{"model": "audio captioner", "dataset": "synthesized solo parts of chorales (CocoChorales)", "train_examples": 39062, "n_mels": 80, "hop_length": 160, "input": "log_mel", "spec_augment": false, "win_length": 400, "tokenizer": "word", "vocab_size": 56, "encoder_arch": "tdnn", "encoder_norm": "batchnorm", "encoder_activation": "mish", "encoder_depths": [12], "encoder_kernel_size": 5, "encoder_stem": "single", "encoder_widths": [384], "fusion": "prefix", "label_smoothing": 0.05, "decoder_width": 320, "decoder_layers": 6, "decoder_norm": "layernorm", "decoder_norm_position": "sandwich", "decoder_activation": "reglu", "decoder_mlp_ratio": 2.67, "decoder_head_dim": 64, "decoder_fused_qkv": false, "decoder_bias": "all", "decoder_qk_norm": false, "decoder_parallel_block": false, "decoder_inner_norm": false, "decoder_positions": "learned", "decoder_prefix_bidirectional": true, "decoder_connector": "mlp", "decoder_tie_embeddings": false, "init": "trunc_normal_002", "optimizer": "cautious_adamw", "learning_rate": 0.00094, "beta1": 0.8, "beta2": 0.98, "eps": 1e-10, "gradient_centralization": true, "max_steps": 20900, "batch_size": 128, "epochs": 68.5, "lr_schedule": "cosine", "final_lr_fraction": 0, "warmup_steps": 410, "weight_decay": 0.0}
Rows from block 6 of the audio encoder of a small audio captioner, named by matrix and row number. Each number is 500 + 50 x the weight over its row's rms, rounded and kept within 0 to 999. All counts start at 0. Numbers have three digits each. After the name is the row's rms in percent of the matrix's.
After each channel's rows are labels from the 100 clips, of 14976, where the channel reaches its highest value: "lies over" is the class under the peak. Only what is clearly more common there than usual is listed. The data: synthesized solo parts of chorales (CocoChorales). In brackets: how many of the 100.
# conv: width-5 conv (encoder.blocks.6.conv.weight, 384x384x5, each kernel summed), inputs 192-287

conv.111 090:486491538492465484431496420525503540534506458447487501515432522542514496469512365521515513483492474406500524478494493481516521534491509497551482436529566542471420476528496536593504467469543481607572460572428493464449479515546493533457560514536551530510421510501474573522482410487516559484
lies over: C#5 (38); silence (37)

conv.324 101:415472432533516507475462551498435452509458472469455493453447527479486526503484619502521482407473573540524490533515473445527551608513565549454461441431414466473448418411519482433526535499548487429560534451565464461482477388589440483483538424529492499386469549459492462491569604557468503472
lies over: D3 (57)

conv.380 099:452570555460411494528556473512541537430518539438555443563497379543496429532492403480547477604531451436532403470453517500526400422438535488511487534507504496545496518537448525461493508479534460538531527444437404394525484565542500377523422502473509446498474446534533512520501479518515522467
lies over: silence (86)

conv.294 124:496568491252503529513492532550542501521490491529642457590466486478504517506538478425553476471503478432563527498276542513488472544373476455482500537495503514519494546519490508516502544508592513459496520516504506456504549488501479495528498546505555528508490509560510477597495501464465506456
lies over: G3 (33); A3 (27)

conv.247 111:401492512491307493517502447553517468482527481358467470492490497536433368530469433506458492566495454441506460413504496486525503539546453521516510495472491531471506514536475518518501479529495342578522543535493494345499460549569500506523496410461485410573467471481477512510527415505486490530
lies over: silence (63)

conv.134 103:488505492435532522433456503547540476487489520455604535541403396520544559453558442511483485483451495439618521480519535516516379565486450473476396553406520560534537562533310492548460490501572473532477541580423515473510509466528498432487467493573599517529383486562425472540509532506585531570
lies over: silence (54)

conv.373 097:458644522534553538474494502527529460500339541499497471548515455604504477477552481543563425445504494491518510488539574523558463553526550582488466506476467518523495463542503528449524565529507477509481533569543532509482444444461485526464502371588533333500452526512534618600397500563463486393
lies over: A3 (52)

conv.234 117:493413512467498500494450507533510520533515369503574514548500557210511492481508511489516514496466547487529537501450495575553539536492452512525534560527471492401532540529555410500497463542584505513490532485546549492501486500525512519526540523508534509524470528556472396529557540530477489538
lies over: G3 (27)

conv.59 085:373426496557492398532566399497362468492569491495493514404505510505499492533428490495413517573484559576464477540532461490532528467559476594436519534484470407518593511489531516466355368473612458470513505483516468543477461470526518521534468483433435540481501499475503528479515500589554556601
lies over: C4 (59)

conv.327 098:605548468477469588525487488439489469531513463539498447521477539529539503463480488484598445368470491522489503471519506547510506396488483520501514520564449521463476440496550588469548596442557536461479458525492545527523421471524497520487499477538481495478532532470503617539465438520444423433
lies over: A4 (34)

conv.61 106:506495507543435554516474492524528435476442532519566407552470452511457486526547495563593442404492486568554531495549523511563426526530462526417499575487497543503549496511521506406519588510495524464455578536506509546498482459431511510495462504544549455510500560509505539527318462541534569367
lies over: G3 (91)

conv.383 123:484607502470495529545485552541531530544541540521539486598495514520501552514506477491531505479537521410439504518407576555493485553327426401501546593528518530479514512513516520530524603471440544508522463584499480456480509549505537540502517549531562538524533522508488616579494489405476501436
lies over: C4 (57)

conv.301 080:456593499455521481486440494509449408475481524489560544616481491533504507441648493561408542427504473522641565468528498448409490544518469482479474473506496469545470583504476459573436409474525499488511552503487473448462517454474542519528588504588550504458462510545500488598476527466490459514
lies over: C#5 (43); silence (30)

conv.3 088:496501457454566506467628410494495561360433423458553527571459449434645502385481501495428458560488475499627503521488460477485512440496484462539436555384479414454537507615402457516464444508572497480454466503488556479627483493519574468493473486559558484556524526519441464515554524448562544585
lies over: A3 (49)

conv.245 110:450529425537512470501475440453466529507474535508462468545600518451509473494610539605518529469583524589531484530573559519512529432525553495514558466547467472467425542514558509417507484572459511512449588488545539498501523589473551522553575466400525475516520496529604425498470502427502494528
lies over: C#4 (56)

conv.254 088:364587433435460453496490506584483404519462483435414470550473483572476453505511533484507438539516501477572549472451524448541475600547531523428499463384438502493487446492572505440490484509549406502530534531594523394446421506514484528534524342508480357569446520503546531568521515501516428456
lies over: D4 (48); D3 (27)

conv.93 074:464601491478562464466413538454472440506448513541541497622584523579442519452642490567522535411532450589619570471535498527469491471537485480471499502540481450536522558487480511486425481435522517443465540468494438538456550495427501534547596510545521507413455509528535531592463509502486495430
lies over: G#3 (40)

conv.236 112:509447594386478547500539512523490436484524503498552541400499502524469515498436482351554453531478483519539492475402474519556477467481541678503487482504502512498569479542531534486480474525703509519491507480518523538523529428510414491506419476447450495490496485528492493499490479710502549526
lies over: A3 (33)

conv.186 092:512532483574522472550505493346424510474537587549553506560580470525488520528604511708515518448512516572523490570533557533516451431523474486493500534554525472553559506417454528424456483390455510393451584388392433538472567502440506458475516515480506491360529504486520489423484496487520583537
lies over: C4 (41); G#3 (38)

conv.11 103:555602491511495580564484512479489494526496515540514429555500522538519514497547490511605462371509509540487498479519543530534469444472459505471566515555472528500476443507556561420551640438511566422440499499470501526543481493483505513501468504514508478471552554497511605538389423533459428307
lies over: C4 (99)

conv.107 122:514459504304458513529505487528515493509533458472538492506521531398505480472529493457573490475501497500613524512445477526534495487507518573516518434532469512499504484510544480478548507521629505486448568498494553493486500454479466499522525493472494495493465495522523253515528501589488483530
lies over: C#4 (60)

conv.359 089:522502556471589443464529469478461553447489416516544593549465469423572521397488422452425486552501487498583451473484496516518481436508574527542411526388425416443533471553407495527458405526628453507517503482490539551565469448505487467468491495522545522516511478560501483517575546555484540604
lies over: A3 (38)

conv.238 114:474532509547498496497495437447475557498421528530520439505527488449491512463620462654483535520544528507514501541562531507513530461590476490519529527506569482532496584493483421492488513500375514523496601481473476485462527544465567521536600562509588525476435500517493448492445489479553557491
lies over: G#3 (36); A3 (28)

conv.160 102:509545515502447516535475454516446526535521534494521490554476531499501520501623322626529530501537529528529513496503525511522538488511472431526549468529535511506525524397554487562516481522530554495531521507481462390265495505526544523524580544531547554452421547470504478518454439431522587475
lies over: C#5 (45); C3 (29)

conv.205 098:548633579457476577506527425514514523529438524489532443555437475528508463465617385505637463499494469398605538468523522483562469461524524551529508475532516536498526520502519532498585571547575521489517566524493502516423427465465516519467530541532561500446428498496556509565406380584494559346
lies over: C#5 (80)

conv.363 108:503357440492538513504538492541512496472516431508427520479454477544533531500459485521487485492387513573525468467478476496535449521465536454502415464472500530455455473506484559497444465456486520476519421543494542493533546452587533427419440412508411498512491606477436478439534543503549523557
lies over: A4 (26)

conv.32 111:520357553526497547489543501533503492518516488511514584373488500489481526549376491369555494525481486507489505505442455527538482473439563573491486487479498521508557434525531553465493491532585467549550421541527490579499480474534489512508420478401420495503511494534498503447489513601490560503
lies over: A3 (41)

conv.173 114:426586527528516511537536505563456487521502577535547464522476474517490550585473459407556458503559482459455529508463587537516494495385500531464546557460515446538512494487544557309482576502561513457529474557555499537460511545522595559521469483463507496495489510559539596559488532534473505378
lies over: silence (62); B3 (26)

conv.275 116:481573353450513489490512519478502492451477500489437508604480476576510478445582511574459541493486471541548507478492503472436509503522515266543465330506480511468385530512479526503468455468480517480494519489503497408515541503513545483468542462532463533481530525468539460526537523302511405518
lies over: C5 (25)

conv.267 123:518679515403522506535498568551530470551514505530515509628503513569475525445505517422512504480511497368493526483451517525294538524387467518502523502532483500516503547516507508534510536487556522477484470502510500486465506483447502528538513521537478527499546434471555583675520515474438388482
lies over: C#5 (31)

conv.258 054:407551493512499385451637450519422591477505514512574537585490461500532489536508475552440499509447551522552510592471518533570486495528478509544475595558529384496538479562475480467399394461602482487503457533460383541538492395537533503438503447489453486456470517488489645550489505519572528507
lies over: C4 (28)

conv.248 126:504437516397462557534482480521546490480508412489541455494533525337505481475535502473556517514503492533604509491504485496534482513531524558493512457493465519492500504508528451486537483536590517509469589501504530485514474458495462499533500521488550463526481480591478284513479477572502465544
lies over: C#4 (82)

conv.100 093:481576517460476537539562384539464509405532494393557411520397452523549498493543394535429463496501494524536550520485501429494452431508500486445486509465553497509490537554454505537482508440534604504447525568436458466476483504480578502492482560561524573504459507520498515513431367511576582444
lies over: G3 (44); G4 (38)

conv.376 106:519517465639461590495481484477514502494456514507487430521504512530473482498522484592543468431471501592474514504614518528594483491539478507498556556524518578467516483522541534448515571452466554487449566557463502560531482482487509525488488480512560474484532568538501585477389440507507510368
lies over: C#4 (47); C4 (27)

conv.242 089:427529549564468356475492502527423505497541479524447537494509523501462488458442501505405547531490525491492482492525462492469527529548493570536494564528444374485543492454493492547447382489576459511518479449471441549470463435520459465433533527474454527475542474451526599486534536575517510600
lies over: C4 (39)

conv.313 103:443585538479499542475544510530543506423411494449544499550426196508546527503503502479542461541499513431560431474487512498523334519431517508470366525386468469456528492514359524461500556513556440508539534495505423513575449500501498358494387480513525408492482497536538532533482521544459541479
lies over: silence (56); A#3 (37)

conv.1 125:511450506297465522518494481511515497489517465481545488509532520404520480464541508474563493481524513506663501527461493523516486490497494538511519454543467503495496490533544484466536504517583532488414568495494551470512514478479489504514507477489482467514498498506521205503505479556501469540
lies over: C4 (46)

conv.176 105:454620488531465535519517541523477394501466549493469347523454484527402466527534514524584426491525528486509533539515533500534522540505515543415517534457459453509521461436569505278555595558479446370504549464610504490396438491467538536506528416503523407444430525517531543563461494548451526374
lies over: D3 (57); F5 (40)

conv.326 117:489635533508515482549496525521495488501550556497438518552526501581477511457471520398481516495565498404473532496509501516196527459416482539498528493540481491520517521518498542532522559496436546460499375506521508508496483530413515540493483533497324513523555452395557642562491479488506423487
lies over: C#4 (40); C4 (32)

conv.25 114:481655531503541548562505497500493493508480547526557412538502469569500517509584473455545488446563479422537534533515543437484456448500544563444571521519525480546449513502521546440521602454476544448454539541502501490490475510439534587526493549533554509468511360555563559577406482541496475350
lies over: F4 (26)

conv.202 120:461507492543497480526464496549499557550515519512529506548585537377505520554510525556537511463556537544487455527469569601599495504470483503540584557550472522437482493545579479437480522516494523516493522537520532501537489559510546533554512522404493492544514521524536512516515486496491486483
lies over: C#4 (54); silence (34)

conv.113 099:444464491498503340468495498488393498465509453453458541523495546499486506470479523516334545512478543542535506498493466520457594491526509495504505536506506375431540529499490450505411300515525446512509495473533497488539499525516564533512578511451472531491504496493489513492525536484522472600
lies over: C#4 (38); C#5 (30)

conv.335 091:412501433540523503558507510528376379447504473397477479502510524480477514488500571508432491509525544523540458500563519498513516513547532522459512531459370396504524499300512500460445490517497540357484582379549485427478489470529520449528526435540519475337518506458561480466545551549491501528
lies over: F4 (29); D3 (27)

conv.372 105:484354552471581547525570491549511500518487453471572553424474527457539552503459523324553465501415529506536487470363504526604486486451590574485491479486460467493503409527517527475452458506594529472501477508544485530532535440563462478505460480480484526471485555564427457488542551608480549496
lies over: C5 (37)