config = dict(
    train_examples=39062,
    input='log_mel',
    tokenizer='word',
    encoder_stem='single',
    decoder_fused_qkv=False,
    decoder_positions='learned',
    decoder_tie_embeddings=False,
)
Rows from block 8 of the audio encoder of a small audio captioner, named by matrix and row number. Each number is 128 + 24 x the weight over its row's rms, rounded and kept within 0 to 255. All counts start at 0. After the name is the row's rms in percent of the matrix's.
After each channel's rows are labels from the 100 clips, of 14976, where the channel reaches its highest value: "peak on" is the class under the peak. Only what is clearly more common there than usual is listed. The data: synthesized solo parts of chorales (CocoChorales). In brackets: how many of the 100.
# conv: width-5 conv, dilation 2 (encoder.blocks.8.conv.weight, 384x384x5, each kernel summed), inputs 288-383

conv.122 114 [128 102 135 140  89 139 128 116 134 117 143  97  97 135 125 153 125 146 167 120 115 116 132 139  98 152 133  64 140 140 133  80 143 109 151 123 136 136 146 135 136 152 123 138 143 121 153 117 128 154 124 140 109 115 130 116 145   0 119 135 131 137 148 107 138 142 141 127 110 114 145 111 121  61 102  80 117 102 151 134 103 143 149 138 123 115 113 114 145 108 149 107 140 131 153 127]
peak on: A3 (74)

conv.270 128 [131 145 114 147 119 152 102 129 137 225 120 131 125 117 136 142 129 145 137 202 121  86 143 131 137 121 131 123 127  67 117 121 124 172 137 152 163 135 135 150 148 157 144 133 140 122 104 178 161 175 127 134 126 130 138 165 102 117 135 106 123 114  99 120 132 144 143  85 156 116 148 165 139 118 152  90 171 158 127 106 139 123 135 116 159 157 113 124 108 112 118 116 140 136 124 136]
peak on: A3 (82)

conv.82 116 [149 138 114 114 134 123 118 146  85 178 139 167 144  99 118 108 161 141  72 162 124 106 123 128 132  76  78 134 143 106 116 150 115 152 108 118 143 112 116 100 147 125 153 146 167 152  97 154 186 140 144 122 147 119 182 172 152 160 142  75 118 131 112 145 148 149  96 140 116 138 142 126  90 172 136 125 133 141 103 104 117  88  77 138 164 152 140  97 129 133 118 141 152 108 115 118]
peak on: C#5 (49)

conv.258 125 [124 105 146 123 123 110 148 131 115  44 124 143 130 126 128 137 134 150 185   4 128 127 127 145 123 173 129 141 125 147 128 123 121  81 133 127 105 138 120 142 145 114 128 132 125 120 185 113  61  98 138 124 121 133 127  50 145 140 129 118 139 126 155 129 126 103 110 145 111 119 108 111 124 147 106 155 113 127 130 150 139 134 105 120 112 102 112 148 146 119 141 118 154 132 178  92]
peak on: C#5 (38); C4 (36)

conv.188 125 [125 130 133 156 142 130 128 137 132 142 128 170 139 118 131 111 142 147 158 109 158 135 130 133 142 144 115  93 142 139 117 122 127 138 153 150 103 134  85 147 140 121 156 128 152 161 160 174 168 114 131 115 156 143 177 131 150 152  66 121 131 138 141 117 133 134 132 122 114 155 179 121 123 149 144 139 126 150 103 146 124 126  98 176 160 120 141 145 119 148 142 131  44 136 150 129]
peak on: G3 (31); A3 (28)

conv.341 107 [150 140 128 145 129 131 128 135 136 112 146 146 150 121 136 115 134 155 167 131 136 131 151 142 160 146 122 130 119 134 143 136 132 130 152 132 114 115 112 148 147 113 142 136 132 141 155 146 113 141 123 122 152 152 130 108 125 164  98 140 108 137 147 134 132 142 138 135 117 159 158 143 121 144 104 151 117 147 107 117 122 138 134 125 119  99 120 153 127 146 139 145   0 123 154 129]
peak on: G3 (51)

conv.244 074 [138 132  91 117 140 103 122 116 139 132 112 131 154 111 142  82 114 135 122 132 133 136 128 142 149 130 135 155 113 162 119 135 121 156  90 120 146  98 107 142  92 124 135 143 111 137 144 133 137 103 144 122 134 129 159 136 121 141 138 102 106 129 138 196  83 128 110 132 142 123 108 135 152 158 123 144 137 159 112 104 140  95 142 137 102 105 131 134 151 172 121 161 137  99 122 121]
peak on: silence (45)

conv.80 095 [180 131  87 126 115  96 128 131 154 144 148 116 162 107 116 117 155 123 136 148 124 119 109 139 150 129 146 149  45 150 151  76 138 138 159 129 149 103 131 151 114 147 160 151 144 132 145 132 146 137 129 102 149 109 123 162 118  99 147 110  73 118 134 164 147 137 125 163 184 126 139 145 146 105 121 154 119 144  98 117 140 138 145 135 123 140 128 151 142 204  39 184 111  91 113 119]
peak on: G3 (33)

conv.67 100 [119  80 120 109 130 106 135 107 108 157 108 107  94 148 114 126 129 139 188 113 135 144 114  93 119 196 137  88 171 143 115  96 125 142 141 186 133 125 136 134 105 129 109 136 131 129 181 174 111 141  72 141 144 138 140 125 139  71  92 131 193 126 144 148 139 128 129 103 152 121 137 140 152 108 176  96 165 150 127 158 107 114 119 154 150 147 132 183 140 122 181 107 152 136 182 138]
peak on: silence (29)

conv.30 090 [112  94  86  96 137  79 135 144 116 141 109 103 154 153  98 119 120 118 137 131 123 125  81 132 149 140 138 130  77 124 126 155 145 140 131 139 139  75 158 145 152 145 136  53 141 111 156 124  94 160 104 154  90  71  96 124 144 158 147 136 119  83 147  93 118 120 135 105 127  88 122 148  74 124 113 132 124 104  55 155 141 117 123 126 133 128 115 125 137 146  60 125 144 145 143 128]
peak on: D3 (75)

conv.326 111 [102 136 113 160 123 142 104 136 130 173 109 145 135 112 132 137 110 136 157 181 135 114 137 113 122 149 128 155 119  93 101 106 141 161 144 148 150 119 125 151 138 149 142 117 164 123 141 153 175 142 103 151 136 107 179 140 124 112 119 124 128 112 114 100  83 113 146  25 168 137 142 162 109 100 150  80 158 153 116 129 127 117 125 156 171 139 126 137 134 119 114 131 146 151 155 147]
peak on: A3 (60)

conv.153 123 [115 148 121 140 131 103 146 129 140 102 120 173 121 128 121 132 147 147 155  78 130 122 133 112 126 174 138 148 128 139 126 119 109 128 126 116 102 135 117 148 125  97 117 140 129 114 138 145 155  66 119  81 121 111 189  42 138 131 129  87 146 126 134 135 125 116 109 146 139 138 126 130 134 148 159 157 130 139 123 145  97 110 103 159 147 108 135 156 121 109 160 113 151 132 156 122]
peak on: C#5 (28)

conv.364 112 [120 163 123 150  98 140 103 153 123 142 140 166 138  83 121 116 152 160 115 150  94 103 152 108 124 106  73 176 127 119 126 150 135 152 133  72 121 137 102 136 155 109 144 154 167  79 129 112 160 150 156 119 104 134 146 112 152 163 123  95 103 135 139 144 141 111 110 147 137 138 151 132 114 161  84 150 117 133 107  98 108 136 103 129 167 151  94 111 132 106 128 129 178 139 112 110]
peak on: C#5 (74); C#4 (25)

conv.18 112 [109 140 130 154 131 135 139 136 159 150 127 141 120 134 141 128 122 138 149 125 133 124 137 135 119 143 121 110 105 148 122   8 130 164 132 141 130 131 110 155 151 128 148 145 153 137 132 151 166 150 132 156 106 110 161  91 148  46  83 125 110 125 157 133 105 137 133 108 123 149 130 126 131  80 147 109 171 139 114 126 138 103 115 148 158 128 132 115 141 132  97 134 128 141 151 142]
peak on: A3 (75)

conv.275 099 [ 92 119 129  91 130 125 134 151 139 131 122 124  78 157  85 123 121 125 115 154 138 146 112 109 101 141 151 147 127 107 127 161 133 145  71 142 124 106 135 123 116 129  98 133  94  83 126 126 135 144 109 120 112  76 150 133 119 119 155 116 141 134 118 114 126 125 128 143 122 106 104 143 157 154 138 135 130 110 112 136  88 113 132 126 120 139 143 125 125  28 145  95 116 122 123 147]
peak on: D3 (75)

conv.344 126 [120 131 137  95 141 125 116 132 137 151 114 126 138 129 135 129 148 124   0 136 129 127  94 132 107  17 102 104 153 134 120 135 143 123  96  97 145 138 128  33 129 129 150 128 155 142  68 111 183 112 129 147 118 106 175 148 172 123 121 112 124 125 129 130 132 129 111 132 103 125  99  75 118 141 132 115 121  85 131 119 120 124 103 157 139 127 145  50 135 124 130 132 147 141  63 138]
peak on: D#4 (33); D4 (27)

conv.165 132 [142 103 137 116 118 146 124 135 145 172 125 106 141 135 115 130 128 123  89 164 118 110 104 117 128  92 112 106 141 118 124 128 155 140 117 115 156 133 139  96 139 158 152 125 136 146 110 130 155 147 137 143 147 131 139 217 152 133 134 135 121 131 126 140 139 133 113 136 155 116 125 140 149 126 132 129 118 132 120 116 124 142 130 142 144 176 148 132 129 139 125 147 142 137  56 127]
peak on: C#5 (28)

conv.11 108 [115  99 132 139 102 115 157 143 121  72 139 168 127 137 100 125 158 131 189  80 121 112 130 134 125 180 126 160 134 121 113 140 107  72 135 134 109 129 109 164 113 119 110 122 104 120 180 136 113  72 143  73 146 125 179  96 109 158 158 110 124 133 118 133 159 127 112 143 166 131 137 166 117 184 120 170  82 162 106 156 137 125 124 150 116 100 119 181 141 112 134 106 146 123 205  93]
peak on: C#5 (52); D5 (38)

conv.354 081 [136 152  94 140 118 106 166 147 144 183 138 155 122 125 138 121 131 142 166 120 120 116 149 124 130 152  54 177 137 124 149 142  88 192 134 130 117 137 153 129 168 118 141 159 173  92 149 156 157 152 130 152 123 110 155  88 145 155 110  98 139 134 151 131 112 144  96 130 129 116 162 145 132 114 143 130 169 136 123 125  88  93  76 143 175 167 110 136 114 131 140 138 150 142 173 110]
peak on: G#3 (29)

conv.0 089 [130 160  98 133 113 103 166 141 145 170 116 147 117 137 129 131 156 148 157 116 121 120 151 108 139 164  73 161 137 124 129 134  92 183 140 121 122 161 156 141 173 112 134 142 167 103 146 156 155 141 109 153 131  97 155  84 152 153 110  95 148 130 160 145 130 136 110 130 135 130 155 142 133 123 153 143 156 136 104 134  77 108  69 142 174 169 104 149 123 125 155 134 155 149 165 102]
peak on: D#4 (29)

conv.242 118 [149 134 125 142  84 146 134  95 124 129 139 143 118 147 121 114 139 136 184 150 105  93 151 143 121 153 108 153 130  97 119 152 111 110 149 140 139 145 108 164 113 146 121 142 125 153 149 159 146 122 119  88 176 160 148 124  58 141 161 128 120 119 116 130 135 152 126  99 208 124 194 217 109 127 137  90 117 204 120 124 124 137 116 144 143 131 108 168 149 127 148 120 102 141 155 109]
peak on: G3 (34)

conv.166 104 [139 162 106 120 142 133 123 141 159 215 109 130 121 132 136 134 117 138 115 206 128 136 152 120 141 113 120 133 124 108 112 115 125 196 107 156 159 125 133 129 163 150 154 129 137 128  97 165 159 183 113 145 126 132 127 156 135 123 122 104  87 112 126 108 116 144 121 115 144 134 143 164 159 144 162 133 178 147 136 111 120 102 128 145 168 191 145 116  99 119  90 144  82 128 117 139]
peak on: D#4 (68)

conv.346 089 [122  75 146 126  98 127 111 143 133  77 130 129 129 167 116 131 149 100 143  87 116 117  88 128 110 117  94 103 127 141  75 143 127  49 137 101 156 138 156  98 131 142 145 120 127 117 174  88 178  80 131 125 142 142 170 173 164 140 156 150 133 117 146 130 143  98 112 130 121 127 121 114 109 127 113 133  67 103 117 151 128 138 105 187 115 129 124 122 147 136 121 120 117 125 140 117]
peak on: G#3 (30); C#5 (26)

conv.12 100 [129 161 111 132 100 146 143 138 139 195 115 154 126 136 132 135 152 157 147 180 103 114 163 114 134 129  66 147 135 109 138 137 113 179 104 123 151 141 146 128 170 137 136 147 151 123 121 155 151 164 122 131 130 157 141 135 131 152 134 110 111 117 144 140 115 146  98  98 175 132 142 202 134 144 138 113 149 164 122 120 105 105  90 135 182 197  97 140 131 118 130 139 125 153 127 103]
peak on: D#4 (52)

conv.163 105 [159 141  79  98 122 114 143 116  99 153 125 138 121 113 120 125 170 145 160 149 125 123 121 107 139 167 131 158 113 135 140 132 129 150 157 143 156 140 122 138 126 159 119 130 144 129 157 150 133 140  74 111 138 121 132 146 120 141 133  89  77  87 141 134 182 147 139 126 160 135 171 159 113 132 147 108 143 169  74 122  68 129 127 135 149 145 123 159 136 142 105 138 139  87 154 140]
peak on: G3 (40); G4 (36)

conv.250 125 [129 122 126 125 113 136 139 112 151 153 115  97 112 130 127 121 128 127 139 136 122 127 107 114 113 133 127  81 119 141 116  57 153 149 127 126 170 140 132 120 129 158 143 137 148 133 132 135 157 143 117 153 116 114 148 123 147   0 130 139 114 110 149 137 130 130 129 111 125 123 134 124 144  41 150  69 153 134 119 127 111 120 126 155 142 137 133 112 142 131 121 133 145 130 132 151]
peak on: D#4 (54)

conv.289 088 [140  96 125  88 138 108 134 146 156 152 142 116 152 146 104  89 135 134  96 143 125 133 106 125 121 108 108 132 106 135 119 132 142 162 130 117 135 120  74 108 138 129 165 169 141 137 143 100 112 143 123 162 110  57  98 155 168 133 125 105 109 119 145 185 115 141 103 179 122  86 110 104 143 138 103 147 131  94  86 125 101 113 113 118 140 168 138 108 141 152  85 163 134 117  95 120]
peak on: silence (60)

conv.84 102 [119 153 139 141 130 147 100 115  90 158 142 129 145 115 147 138 146 152  65 174 108 120 145 103 126  84 146 185 101 114 119 129 146 148 131 125 139 132  95  99 109 142 125 130 128 107  85 112 147 142 145 119 119 152 124 174 102 133 140 100 127 120 105 140 153 119 143 137 149 126  99 123 110 155 106 129 116 119 122 113 134 152 140  87 111 157 128 110 152 122 111 160 195 138  85 134]
peak on: C#5 (40); C5 (34)